{"arch": "ecapa_tdnn", "model": "self-supervised audio encoder (BEST-RQ)", "dataset": "synthesized solo parts of chorales (CocoChorales)", "train_examples": 39062, "n_mels": 80, "hop_length": 160, "input": "log_mel", "win_length": 512, "codebook_size": 1024, "mask_prob": 0.08, "norm": "groupnorm", "activation": "relu", "weight_standardization": false, "depths": [14], "kernel_size": 5, "stem": "single", "widths": [320], "init": "lecun_normal", "optimizer": "muon", "muon_scale": "match_rms_adamw", "lr": 0.0025, "momentum": 0.95, "nesterov": true, "orthogonalizer": "polar_express", "adamw_lr_other_params": 0.0027, "steps": 11400, "batch_size": 512, "epochs": 149.4, "lr_schedule": "wsd", "decay_fraction": 0.3, "final_lr_fraction": 0, "warmup_steps": 570, "weight_decay": 0.3, "adamw_weight_decay_other_params": 0.05}
Rows from block 6 of a small self-supervised audio encoder (BEST-RQ), named by matrix and row number. Each number is 128 + 24 x the weight over its row's rms, rounded and kept within 0 to 255. All counts start at 0. After the name is the row's rms in percent of the matrix's.
After each channel's rows are labels from the 100 clips, of 14848, where the channel reaches its highest value: "responds to" is what is common among them. Only what is clearly more common there than usual is listed. The data: synthesized solo parts of chorales (CocoChorales). In brackets: how many of the 100.
# c30: last pointwise conv (model.blocks.6.c3.0.weight, 320x320x1), inputs 214-319

c30.120 099 [105 136 120 113 143  95 150 151 119 155 107  83 159 150 164 175  89 108 100 129 113 133 159 110 164 108  97 111 140 108 139 118 116 124  78  97 151 146 116  89 133 145 128 166 130  93 118 140  95 161  96 122  55 133 127 115 104 109 143 141 114 141 124 110 130 145 111 121 120 108 107 120 117 148  99 117  88 141 138 132 148 114 123  92 131 113 183 107 175 159 161 129 124 120  88 130 126 130 123 120 188 125 126 140 105 128]
responds to: note D#5 (56); violin (36); viola (31)

c30.3 103 [122 108 112 154 133  80 117 149 141 119 164 160 128  98 131 204 131 138 128 117 149 123 130  99  97 174 152 110 139 120 162 125 130 106 118 128 104 135 107 112 110 159 167 110 126 131 164 154 146 161 138  92 101 138 126 109  99 124 110 138 134 130 130 124 127 131  96 104  82 104 136 136 130  90 150  85 135 160 109 141 112 102 123 190 102 104 158 123 152 132 132 145 170 115 170 173 208 139 121 118 150 162 109 133 139 116]
responds to: flute (52); note D#5 (28)

c30.88 098 [109 144 188 145 136  91 148 132 127 120  92 142 134  60 172 136 188 112 134 117  92 127 115 170 153  82 126 132 209 144 133 114 112 162 119  62 149 122  87 134 105 139 145 134 126 108 169 134 160 120 124 159 158 124  97 140 144 102 110 124  74 147 117 159 194  95 141 143 129 145 142 119  98 114 129 120 109 116 112 116 123 166 144 129 112 135 131 122 112 124 101 111 120 155 153 126 129 109 128 131 130 160 102 122 134 160]
responds to: cello (54); note A#3 (29); note G#3 (28); instrument: viola (25)

c30.7 092 [123 111 131 126 152 125 134 117 142 102 136 146  70 134 118  96 105 131 139 111 116  83 122  91  96 140 121 132 147  85 132 163 112 126 137 114 168 165 111 103 102 139 103 148 160 152 144 109 144 108 138 104  75 136 135  84 138 151  89 137  64 139 114 128  84 159 160 124 147 102 147 139 122  99 154 122  99 134 123 133 102 111 129 136  85 137 136 131 153 150 101 116  94 127 108 140 122 100 163 137 140 113 145 107 136 121]
responds to: note D4 (100); viola (45); note E4 (38); note C4 (30)

c30.161 103 [122 183 126 118 137  71 118 145 104 127 109 120 106 136 123 160 110 127 103 138 101 106 156 124 111 131 111 115  99 108  92 120 101 148 160 156 156 126 121 139 153 110 127 121 132 116 137 102 168 126 123 199 126 143 120 137 134 129 107 166 113 134 109  90 133 130 101 127  86 126 104 132 168 160 113 148 146 138 102 140 154  99 117 129  94 160 171 138 123  94 100 124 127 109  95 105 129 102 123 164 111  99 110 137 132 167]
responds to: note D4 (62); clarinet (53); note E4 (37); note A5 (31)

c30.196 098 [132 101 128 141 120  92 114 121 117 121 122 123 110 159 156 112 139 159 103 108 121  93 129 114 116  95  98 139 149 127 115 113 107 137 157 164 122 114 131 170 172  50 140 152  96 115 109  99 153 159 204 101 136 152 105 155  95 148 115  88  99 155 137 114 106 126 113 170 128 170 119 156 164 152 144 100 127 118 144 122 150  84 129 126 104  92 142  72  81 151 127 123 123 148 119 109  89  97 134 128 148 107 122 131  87 152]
responds to: note C5 (72); note D5 (55); oboe (27)

c30.159 093 [143 141 112 154 120 181 129 119 102 115 120 168 118 113 140 123 103 115 145 137 120 102 109 101 121 101 159 130 125 141 135 136 118 111 167 102 123 145  96 152 140 186 101 133  97  95 172 115 114 128 111 153 170 143 114  94 118 145 104 118 126 157  91 188 148 139 138 128 145 171 154 173 100  90 109 141 128 128 207 150 138 154  96 150 116 128 131 169 135 137 112 141 116 114 118 138 140 120 129 142  76  84 111 149 113 112]
responds to: note F#3 (38); violin (36); note F#5 (31)

c30.234 089 [101  97 111 148 117 144 122 173 134 104  99 147 122 118 109 179 161 181 138 155 155 115 146 138 122 177  89 129 152 149 142 105 126 121  87 141 163 179 146 133 140 112 175 149 124 143 116 136 156 167 112 125 127 136 189 135 152 129 131 149 119 115 136 106 173 129  96 162 101 103  99 114 137  65 130 104  94 109 139  96 158  94 110 139 146 115 137 150 129 136 160 151 125  93  84 130 124 136 109 129 122 134 111  71  55 140]
responds to: tuba (51); note C4 (42)

c30.278 098 [152 135 159 129 139 104 119 136 124 100 108 156 137 181 130  66 153 104 155 200 110 163 131 159 140 140 115 164 115  98 204 136 115 162 178 123 106 114 101 129 164 161 111 121 115  97 124 130 127 141 152 104  78 108 117 111 104  67 146 102 140  90  97 161 103  99 103 177 132  95 132 168 124 161 176 112 138 123 121 158 133 112 125 105 109 155 113 111 118 115 126 149 156 144 133 156 174 134 140  89 140 169 166 151 146 155]
responds to: clarinet (33)

c30.241 100 [122 151 119 134 179 132 112 108 147 107 111  97 174  83 119 127 141 135 114  82  90 145 161 118 163 166  92 130 169 132 117 120 121 153 156 135 161 115 147 116 164 141 122 138 155  91 113  91 141 163 126 158  93 109  88 157 102 122  95  82 150  82 151 156 151  88 132  98 126 138 146 108 139 135 131 134 105 114 180 148 115 144 137 101 126 167 100 115  91 151  94 158 117 148 115 159 108  94  64 112 122 150 133 109 132 148]
responds to: note C5 (41); note A#4 (41); saxophone (30)

c30.292 099 [112  85 112 135 150 130  82 111 131 118 134 107 157 117 120 170  99 100 125 113 132  91 173 136  95 147 157 127 109 117 139 145 100 134 120 102 178 116 123 143 152 110 108 115 146 131 139  91 173 140 113 121 130 130 121 151 146  97 167 108 148 130 113 144 107  89 115 105 161 181 133 144 120  99 158 184 118 111 139 127  75 151 128 117 125 175 142 107  91 131  99 105 100  94 126 127 149 163 124 123 144 158 117 126 132 104]
responds to: note F#3 (100); cello (72); note G#3 (52); note E3 (28)

c30.248 098 [134 131 149 150 111 118 132 144 123  98 147 124 102 142 101 142 145 120  80 129 130 140 136 135 113 103  94 157 157 114 142 145 101 120 125 123 143 127  92 122 153 168 118 147 117 198 167 148 125 133 115  88 130 132 126 126 161 150 102 162 137 177 144 151 122 152 133 118 111 122 161 169 175 125 121 154 146 168 176 149 177 103  92  94 101 120 166 127 149 135 113 136 130 144 118 139 104 144 125 163 105 131 148 170  72 107]
responds to: cello (53); note F5 (39); note F#3 (38); note G#3 (31)

c30.305 095 [144 107 146 144 129 121 110 138 107 106 145  83  96 109 138 117 142 141  95 149 101 118 120  98 126 142 164 102 123 110 134 150 132 143 109 113 110 187  86 148 119 127  96  90 131 155 114 120 146 140 129 140 115 126 160 139 125 129 138 115  79 160 137 116 142 141  85 127 135 149 139 143 138 136 113 106 144 183 120 162  96 115  91 131 100 130 122 138 133 120 121 121 118 177  61 139  94  90  85 132 100 130 116 165 118 142]
responds to: note D4 (64); viola (48)

c30.8 089 [136 104 167 133 142 112 139 142 125 117 119 132 165 139 178 112 135 115 111 154 121 143 121 105 164  99  90 108 154 126 150 145 151 140  72 129  91 128 135 163 130 136 101 131 122 132 134 106 105 140 143 112 161 150 107 135 167  90 125 107 159 171 135 130 145  90 114 120 129 129 127 158 134 148 105 107 159 140 115 170 140  98  90 106 144 132  94 149 111 132 142 118 118 114 107 133 138 130 121 115 120 115 131 117 138 153]
responds to: horn (46); flute (33)

c30.296 101 [150 134 117 133 141 140 143 124 126 105  77 115 133  84  92 187  99 127  94  85 115 107 152 145 172 151 127 125 136 146 130 118  87 124 110 135 148 129 158 151 138 119 118 135 102  87  88 115 130 121 109 164  80 102 109 149 126 123 125 146  97 105 110 145 114 111 125 168 143 124 132 141 153 129 155 123 148 125  78 135 147 109 154 154 115 125 146  92 110  96 123 144 150 148 110 105 123 154 147 129 121 134 114 166 154 153]
responds to: note D4 (69); note E4 (61); clarinet (49); note D#4 (49)

c30.314 089 [130 110 125 145 145 103 137 138 126 119 225 101 124 146 137 118 152 129 146 130 121 167 114 137 137 140 120 118 123 129 108  77 118 153 134 138 108 128 134 137  91 121  81 144 108 117 112 137 101 114 120 132 113 122 126 172 122 150 108 103 154 127  92 130 139 116 130 114 179 130 117  95  90 137 148 176  95 146  72 140 165 116 112 130  94 165 136 138 139 137  92 118 129 156 144 122 129 174 128 143  92 145 122 128 155 118]
responds to: note D4 (38); clarinet (27)

c30.299 097 [ 76 130 125 163 106 184 106 114 138 110 123  73 102 140 119 163 140 148 151 120 134 114 110 117 142 124 152 134 100  99 134  70  98 139 121 137 180 109 149 129 134 153 201 126  86 133  80 120 131 158 137  91 103 155 119 126 127 130 145 113  82 126 154 172 144  87 122  97 109 128 133 142 162 131 143 115 109 156 157 173 128 128 147 138 121 119 138 118 115 122 109 133 104 119 110 112 127 135 125 156 117  94 109 116 177 142]
responds to: flute (87); note E5 (59); note D5 (35); note F5 (34)

c30.30 101 [137 139 108  75 155 123  79 121 104 167 123 110 104 139 108 114  97 111 117  99 117  93 134 153 163 132 115 111 147 123  96 146  88 106 103 137 126 137 131 139 158  94 169 135 174 161 181 146 104 118 135 169 105 106 125 118  93  90 114  73 144 171  87 136 126 157 157  84  91 169 180 215 144 129 117 179  74 102 102 139 153 117 109 139 153 100 133 119 118 188 156 118 131 113 106 144 153 146 117 160 166 129 143 109 134 135]
responds to: note C5 (84); note A#4 (51); violin (50); oboe (43)

c30.274 105 [ 99 106  70 113  88 186 138 181  97 123 150 105 111 126 129  82  90 103  98  95 145 132 104 130 143 115 134 134 138 106 154 120 153 128 118 116 224 110 135 118 148 127 111 149 130 126  94 124 168 128 185 144 186 110 162 118 107 131 117 124 122 112 151 120 124 132 122  97 121 149 103 122 122 151 133 160 131  99 111 117 153 178 131  61 102 114 127 122  76 105 104 130 100 150 125 143  77 110 155 109 135 149 141 140 105 145]
responds to: flute (97); note E5 (52); note F5 (46); note D#5 (46)

c30.182 105 [134 144 206 165 129 105 144 137 147 142 128 164 130 135 114 109 164 120 115 139 107 127 102 114 137  92  99 116  98 111 119 114 146  96 119 118 116 207  97  73 104 146 186 139 135 211  62 152 168 155 101 137 111 110 116 104 149 152 133 130 184 184 172 126 114 125 151 124 110 124 147 138 113 134 156 173 154 128 128 123 135 144 128  97 104 145 130 124 132  82 118 132  99 115 109 155 120 112 138  90 116 147 135 146 116  88]
responds to: trumpet (50); note B4 (27)

c30.171 102 [143 137 131 121 131 137 117 172 123 146 172 157 104 141 145 142 154 113 123  98  94 113 116 133 120 119 113 143 109  97 161 129 101 146 134 118 125 123 151 139 124 155 113 106 145 116 118 139 143 116 133 121 126 160 119 114 122 144 143 120 130  97 136  78 118 101 134 136 114 186 130  76  89 101 131 119  99 117  90 122 140 148 152 123 103 119 177 138 145 182 134 124 123  64 107 123 176 137 118  91  97 139 139 141 192 159]
responds to: note G#4 (51); viola (50); instrument: violin (39); note F4 (36)

c30.1 111 [116 163 149 111 128 130 147 111 145 103 152 133 126 124 110 127 152 112 136 138 141 121 112 129 140  99 139 137 135 123 165 105 128 150 119 132 132 140 131 152  93 118 141 109 152 108 128 124 112  99 126 121 145 141 132 121 103 108 151 123 118 141 119 134 111 157 133 143 142 117  98 103 152  91 129 147 128 168 133 123 111 135 116 130 131  98 137 177 128 101 131 164 125 136  95 181 152 104 162 124 148 127 103 139 126 108]
responds to: trumpet (42); horn (28)

c30.97 097 [165 156 141 144 178 122 141 110 119 160 198 133 132 193 137  97 148 146  97 116 102 171  94 168 103 111 127 191 138 128 119 151 125 137 119 118 109 139 108 137 109 130 131 138 120 134 143 105 117 163 151 133 113 143  80 176  91 122 117 105 134 142 148  92 140 134 149 170  90 120 122 130 147  82 108 179 140 131  77 121 142 157 145 125  81 125 112  96 138 128 118 140 117 174 153 123 112 106 137 126 140 150 149 156 117 112]
responds to: note D4 (92); viola (49); cello (41)

c30.151 089 [116 126 134 139 114 149 105 145 135 152 138 119 131 131 124 149 137 136 113 135 118 142 138 122 117 104 117 125 112 126 114 136 123 131 102 126 129 129 138 144 174 127 144 128 147 128 142 115 157  96 109 156 146  99  94 122 113 153 131 139 137 143 183 126 125 183 163 112 105 126 148 102 123 108 101 142 120 109 146 131 136 107 121  95 126  89 122 148 115 163 108 115 134 166 120 134 142 102 108 137  93 123 110  97 101 143]
responds to: note D4 (72); bassoon (52); note C#4 (41); note B3 (35)

c30.294 093 [110  80 152 123 119 123 113 132 162 150 114 141 115  78 109  96 130 104 135 122 141 124 112 122 142  69  84 116 156 100  73 117 127 132 130 141 111 121 106 105 120 126 125 139 172 151 123 165  98 116 125 157 132  97  62 114 139 136 146 153 172 124 132 143 118 128 128 125 131 101 131 101 130 136  97 131 131 115 132 151 168 157 144 164 128 119 141 127 146 187 152 110 114 123 119 111 109 110 117 150 145 156 134 186 113 125]
responds to: trumpet (59); note D#5 (34); note F#5 (27)

c30.174 101 [135 110  93 134 100 165 179 138 148 123 159 137 153 180  87  88 117 171 127 124 109 103  76 146 134  86 107 145 150  84 138 145 114 136 105 159 154 119 139 111  71 102  67 111 112  90 136 110 103 139 153 130 136 117 101 173 107 102  92 126 135 122 109 148 197 124 131 132  93 147 150 121 168 138 142 126 129 142 103 126 119 147 153 117 110 130 115 105 104 117 140  86 144 130 147 117 116 157 121 125 192 150 113 107  95 103]
responds to: tuba (67); note B3 (49); note D4 (39); note A3 (35)

c30.251 113 [154 123 123 128  85 102 115 149 120 166 135 104 125 152 149  86 145 128 188 161 103 140 104 142 133 120 155 114 157 124 150 150 132 136 127 112 115 128 109 141  89 136 119  85 158  85 126 121 147  99 114 102 120 135  86  99 140 140  98 148 162 133 111 141  91 121 135 149 117 128 110 126 117 141 137 116 112 106 124 155 145 145 144 133 115 128 117 113 174 112  97 142  90 140 149 110 114 143  91 119 168 118  95 101 130 169]
responds to: trumpet (82); note D#5 (38); note F5 (33); note G5 (26)

c30.85 097 [137 147 149 130 140 153 130 140 129  98 114 136  85 105 171 128 134 140 134 176 128 128 126 142 148  99 119 120 153 128 155 175 139 150 121  90 137  99 124 122 118 127 103 124 170 107 142 141 175 126 146 130 108 119 158 180 155 113 164 142 125 179 148 127 137 140 147 133 166 129 113 149  84 119 122 130  99 100  87  94 125 102 144 129  87 117 124 132 155 111 157 153 121 135 109 106 132  79 179 123 100  95 145 147 141 136]
responds to: tuba (38); note E3 (26)

c30.33 111 [154 122 145 152  90 143 152 109 150 117 117 135 113 102  84 184 124 127 142 138 120 127 141 136 145 200 102 130 117 110 119 100 148 134 104 118 112  96 114 155 152 109 169 112 161 138 152 105 127 130 121 110 120 179 166 211 118  79 126 149 107 136 119 133 105 146 123 117 149  84 135 130 157  97 163  97 110 126 129 152 109  79 125 147 111 128 158 118 126 126 166 156 146 115 113 155 139 114 125 138 130 138 127 139 157 152]
responds to: flute (50); viola (47); note E4 (33); note F5 (29)

c30.291 096 [134 134 103  91 134 184 168 160  92 148 141 110 116 129 155 146 117 135 128 107 137 126 149 183 159 159 133 101 112 157 129 138 135 118 140 107 157  97 188 149 134 133 115 144 169 167 124 112 174 142 125 117 130 136 122 157 131  98 161 123 107 155 116 125 102 114 134 101 125 136 116 112 109 187 169 124 116 111 173 107  84  93 121 106  85  89 105 129  94  99 129 117  97 136 114 111  94 146 120 152 119 112 115 151 186 116]
responds to: horn (54); note A4 (36)

c30.214 091 [102 136 152 114 157  96 128 113 129 115 121 101 130  98 140 127 165 114 117 130 164 119 139 144 122 143 109 133 127 115 137 173 114  91 123 108 121 104 124 149 143  99 131  99 114 140  95 149 165 120 132 123 163  87 100 117 107 108 157 127 125 103 118 137 121 141 140 129 202 107 147  93 175 105 134 105  97 127 136 121 110 126 152 133 123 107  70 116 108 141 113 125 144 137 174 101 144 145 124 141 102 116 136 137 140 106]
responds to: note F#3 (74); cello (67); note G#3 (34)

c30.270 097 [ 82 159 133 122 109 120 121 151 106 130 113 116 104  98 110 178 119 109 111 174 122 126  73  87 161 102 156 160 152 113 140 134 119 145 145 146 119 130 132 131 139 130 141 125 148 130 123  99 135  98 102 159 160 154 132 157 111 121 160 138  87 105 122  78 106 133 106 107 100 144 136 149 146 129 128 157 147 110 139 107  98 117 119 174 145  91 144 149 145 149 134 134 127 141 104 107  96  88 120 109 177  97 172 143 154 173]
responds to: note G#4 (52); clarinet (43); note F#4 (33); instrument: oboe (27)

c30.176 103 [165 106 138 143 164 128 111 118 108 177 162  96 138 187 174 110 119 152 167 153 109 180 121 114 141  95 139 184 137 137 122 134 127  99 120 106 109 130 127  87 132 130 117 146 139 126 146 162 128 133 157  96 146 122 179 101 118  77 116 107 122 151 142 130 128  90 112 147 112 156 145 144 178  99 153 147 107 103 122 157 124 150 149 152 105 126 129 181 114 151 120  68 140 128 114  99  98 119 116 149 146 121 152 128 150 131]
responds to: note C5 (38); horn (33)

c30.289 107 [ 90  84  78 117 136 129 165 165 109  85 128 134 131 146 156 155 126 133 103 135 119 130 121 142  96 132 132 156 129 150 143  95 136 114 141  73 142 140 140 116 170 207 146 153 101 121 106 108 129 124 178 171 138 107 138  84 171 166 104 165 138 195 102 176 125 102 117 140  95 149  91 123 106 174 161 173 126 149 129  92 108 118 124 131 135 113  96  89 155 120 132 155 118 116 163 154 117 135 113  95 153 138 128 125  96 147]
responds to: note D#5 (55); flute (32); trumpet (32)

c30.143 101 [109 141 140 107 139 113 126 148 102 114 149 120 126 117  92 137 162 125 147 152 173 152 145 113 127 121 164 145 142 160 162 139  82 109 128 121 122 163 139 132 102 116 133 148 139 186 170  74 122 148 106 129 106 108 127 121 147 153  99 143  74  88 124  79 134 148 114 137 156 107 148 166 123 138 157 136  85 130 160 100  98 110 116  79 102 134 151 151 111 139 149 138 107 131  53 121 134 171 143  96  95 135 101 164 133 102]
responds to: flute (45); note F5 (44); note D#5 (29)

c30.250 102 [121 138 182 110 131 149 113 147 120 110 126  78 131  84 149 183 117 108 100 146 146 150 128 121  84 114 131 125 159 131  90 118 137 151  83 117 149 151  92 126  98 159 131  85 124 144 105 155 138 105 175 172  99 110  96  83 142 119  93 129 167 124 141 168 123 128 113 103 151 136 129 133 126 142 151 120 155  91 160 130 137 100  95 132  90 111 206 157 116 128 119 132 158  94  94 141 124 101 118 128 123 194 137 137 114 101]
responds to: tuba (39)

c30.219 102 [127 153 172 160  98 108 151 157  93 153 133 129 129 150 140 171 126 113 148 129 125 121 118 155 149 121 114 168 119 141 122 140 152  91 121 115 132 152 131 127 111 128 135 168 155  83 145 133 121 121  65  95 144 134 171 154 106 124 131 154 147 135 160 126 166 104 145 155 122 110 154 130 114 129 116 110 135 127 109 135 111 124  80 135 121 124 148 116 127 130 125 169 136 129 118 129 120 133 149 103 118 117 135 159 120 114]
responds to: horn (38)

c30.129 098 [143 149 125 110 135 104 112 124 153 165 121 107 100 111 113 182 110 110 155 133 122 160 143 129 157 131 118 130 152 123 113 128 119 107  77 120 161 111 164 121 199 134 129 182 118 115 117 150 101 122 133 124 133 124  88  87  97 124 106 113 137 107 113 103 143 116 104 172 155 177 185 118 154 128 119 142 142  85 160  87 174 139 108 103  96 108 145 152 125 131  97 138 121 121 135 147 156 139 128 114 117 116 120 128 132  99]
responds to: violin (39)

c30.284 098 [138  94 151 129 133 110 168 122 115 150 132 148 138 144 108 138  95  83 131  95 109 103 108 108 140 187 176 108 146 130 121 134 103 120 154  98 108 114 155 122 141 134  92 132 119 143 128 146 129 116 120 110 181 135 149  95 139 145  80  94 135 130 129 102 159 145 195  98  87 187 153 147 113  91 132 175  92 147 106 123 116 113 129 113 104 107 108 108  88 142 163 116 144  88 137 149 152 142 109 124 124 141 143 123  86 139]
responds to: note C#5 (38); oboe (33); flute (29)

c30.112 103 [117 127 199 147 130  89 163 171 121 141 117 104 156 127 118 160 127 123 175 171 125 156 121 145 121 130 119 116 159 110 161 145 107 152 100 137 147  95 133  57 113 118 113 105 185 149  91  95 140  83 128 157 151 126 153 142 136 166  97 195 138 114 125 133 105 129 150  98 121 132 150 157 166 104 116 125 122 146 135 125 136  95 135 120 103 121 139 124 158 139 100 139 114 142 133 129 145 122 109 190 130 119 102 129 139 165]
responds to: note G#4 (70); viola (50); note G#5 (30); instrument: flute (27)

c30.89 108 [128 113 166 176 152 133 112 169 119 129 166 110 117 117 107 101 132 116 155 149 133 143 108 151 145  85 127 127  66 165 122 137 128 162 102 119 101 149 144 111 128 111 123 134 106 145 102 149 141 124 149 192 105 133 153 197 134 120 138 140 133 136 133 111 125 135 134 124 150 146 108 114 114  90 103 100 101 147 128  90 113 165 115 136 120 139  86  93 116 111 103  92 212  73 125 136  70 146 121 122 117 144 100 137 150 131]
responds to: trumpet (64); note D#5 (50); note D5 (42); note F5 (38)

c30.232 094 [155 133 152 189 110 115  88 181 126 113 150 103  91 123 107 112 129 115  95 156 149  49 119 157 139  99 117 129 171 139 151 142 109 107 134 132 176 150  60 158 143 142 119 113 149 132 136  91  70 112  98 144 121 125 142 104 112 133 198 105 131 144 150 145 122 108 129 115 152 120 115 116 120 124 106 102 108  98 162 141  95 123 146 116  59 103 162 143 182 158 119 135 167 166 119 140 133 116 124 142 107  81 143 145 126  86]
responds to: note F#3 (94); bassoon (56); note G#3 (53); note E3 (28)

c30.213 095 [129 101 104 102 134 101 123 104 156 122  60 166 124 107 125 145 115 117 144  93  96 121 132 135  97 131  67 127 116 172 159 143 135 139 136 123 109 135  95 141  93 106 149 126 104 127 129 141  94 162 139 132 137 129 109 109 142  96 130 129 147 128 101  98 156 132 128 112 119 120 119 106 129 130 138 115 177 125 121  91  83 156 165 125 125 150 116 130 121 141 172 132 118 128  98 106 149 135 129 137 163 159 127 116 106 142]
responds to: note D#5 (84); violin (70); note F5 (35); note C#5 (33)

c30.180 098 [139 125 147 118  93 166 127 110 123 174 149  95  90 140 142 113 121 123  90 111 166 109 154 139 194 105 117 126 130 115 164 186 135 110 165 116 135 130 138 108 139 186 107 133 148 115 133 103 124 143 123 110  86 125 142 115 111  84 124 154  92 157 109 111 147 146 138 165  84 148 131 130 162 107 107 131 105 100 197 140 138 140  80 104 114 116 138 174 158 122 108 109  93 118 128 146 112 110 132 143 102 137 111 119 123  98]
responds to: trumpet (42); note F#5 (38); note F4 (28); note F5 (27)

c30.19 096 [101 102 137 196 118  71 107 161  84 144 132  87 148 122 105 120 159 127 142 109 101 122 131 137  86 133  99 124  92 175 125 155 159  92 115 150 149 131 130 102 134  93 118 136 139 136 143 111  88 157 124 123 149 131  79 118 121 135 115 165 183 174 132 116 178 134 146 172 126 113 164 127 131 104 132 160 192 137 129 115 146 122  97 124 118 137 127 111 116 150 105 111 102 112 134 116 131 132 133 102 116 118 118 101 132 116]
responds to: note C5 (99); note D5 (54); note A#4 (44); violin (42)

c30.11 099 [114 125 199 160 146 152 132 130 132 125 150 144 158 129 163 133 146 114  99 116 132 123 118 172 166 143  96 142 132  77 128 173 117  98 125 132 119 182  64 110 138 100 141 134 150 162 134 133 107 198 121 133 140 151 155 106 136  77 121  82  84 153 184 105 133 127 118 104 130 117 108 126 127 121 117 126 150 139 121  94 147  97 134 150  90 110 151 159  91 110 121 135 107 138 162 161 122 143 124 118 118 139 105 149 153 109]
responds to: clarinet (46); bassoon (29); note C4 (29)

c30.67 098 [ 84  91 140 136 137 113 104 118 148 124 110 129 146 120 124 148 143 102 156 133 127 148 156 133  55 131 158 115  97 125 118  96 108 139 125  92 173 149 112  90 136 121 121 136 186 108 118 138 149 115 152 135  93  89 120 131 144  92 129 105 148 111 134 129 136 136 112 151 134 108  98 155 114 120 143 149 129 170  96 125 126 118 128 168 127 134 138  93 167 145 153 112 115  82 120 121  75 108 153 134 123 132 137 112  47 151]
responds to: note G#5 (58); flute (45); note G#4 (32)

c30.50 101 [122  96 142 138 174 153 130 100 127 138 113 141 134 135 160 176 162 124  99 110 167 179  67 165 134 125 115  76 112 170 123 116 177 144 142 121 161 159 126 129 134 145 124 150 168 168 135 168 110 113 173 171 144 127 123 196 190 128 136  96  88 132 104  83  99  97 157 119 154 176 119 161  93 104 124 129 112 108 108  97 103  97  99  92 145 115  92 159 110 132 124 148 158 108 111 140 101 119  72 164 197  93 150 144 113 147]
responds to: tuba (48)

c30.43 097 [149  98 158 141 121 146 142 109 142 151 186  99 186  99 140 135 126 141 122 113 134 135 142 133 100 148 154 165 112 120 147 111  85 135 119 133 116 119 121 171 125 132  82  91 146 126 133 138 148 164 154 109 122 105 141 127 152 156 150 125 133 110 196 211 161 127  89 124  95 127 100 132 140 117 117 147 114  97  77 130 113 126 128 130 135 151 109  87 134 120 122 109 149 111 131  96 127 148 135 177 125 113 175 137 159 166]
responds to: note D#5 (38); note D#4 (37); instrument: violin (34); viola (31)

c30.38 104 [136 105  92 114 146 110 149 125 157 122 132 109 127 171 131 107 111 113 136 106 127 112  99 104 150 118 211 133  97 119  95 106 148 130 135 123 169  86 151 133 115 147 104  90 165 101  97 153 114 138 136 149 116 135  72 140 131 152 144 101 116 118 117 165 102 155 121 106  90 209  94 141 125 121  80 135 118 156 123 107 125 138 112  96 102 103  96 137  99 129  87 101 161 127 129 139 116 117 110 198 104 113 146 117 176 102]
responds to: flute (53); note F#5 (42)

c30.117 100 [130 159 132 188 126 108 187 142 150 110  70  86 142 145 121 207 122  92 208 106 101 130 142 145 139 132 137 158 168 123 132 152 123 125 132 143 162  47 114 142 109 103 160 112 118 120 144 155  99 171  95  68 106 130 162 140 141 129 135 123 102 157 153 116 130 125 154  89  91 156 147 116 118 107 110 156 119 135 106 108 109 112 108  99 132 100 148 193 133 143 132 114 119 104 161 130 156 120 127 138 131 124 112 135 104 125]
responds to: note C#5 (99); note D#5 (55); flute (42)

c30.59 100 [116 151 172 103 127 121 102 123 138 107 163  85  94  86 148 111 181 103  87 119  92  98  85 135  87 126 119 146 121 113 123 114  98 168 137 117  72 141 174  90 140 109 117 164 102 115 112 118  86 100 117 136 147 164 135 111 127  87 161 173 138 143  85  88 154 146 122 126 101  95 146 124 179 114 135 115 116 120 104  70 116 125  83 148 170 134 116 161 111 121 134 152 109 181 123 120 126 154  91 135 145  91 108 146  86 164]
responds to: note C5 (34)

c30.310 101 [150  98 108 132  79 129 151 127  97 126 111 157 172  81 101 200 105 120 129  99 132 118 137  97 140 154 109 139 152 118 113 144 116 149 166 112 118 122 119 182 171  93  89 162 159 137 158 121 156 193 133  92 156 116 112 117  99 115 104 111 106 154  77 175 135 119 142 131 132 132 122 156 103 123 147 173  93  88 135  85 165  95  91 138 100 115 135 119 117 123 113 104 112 124 121 118 155 156 165 114  99 206 103 106 159  80]
responds to: cello (91); note A#3 (91); note C4 (32); note B3 (29)

c30.78 094 [138  93 130 137 136 152  85 146 133  98 116 149 126 193 172 163 177 125 151 132 105 116 130 131 103 118 137 102 174 117 114 161 125  86 146 137 161 152  97 106 142 123 119 158 119 134 145 117 126 104 137 112 147  65 139 102 147 136 109  88 106 143  73 130 120 151  94 121 130 128 184 162  88 124 137 183 160 140 137  84 119 104 110 110 113 149 133 107 150 116 119 152 138 166 135 109 102 131 108 158 104 118  81 120 149 106]
responds to: note A#2 (25); double bass (25)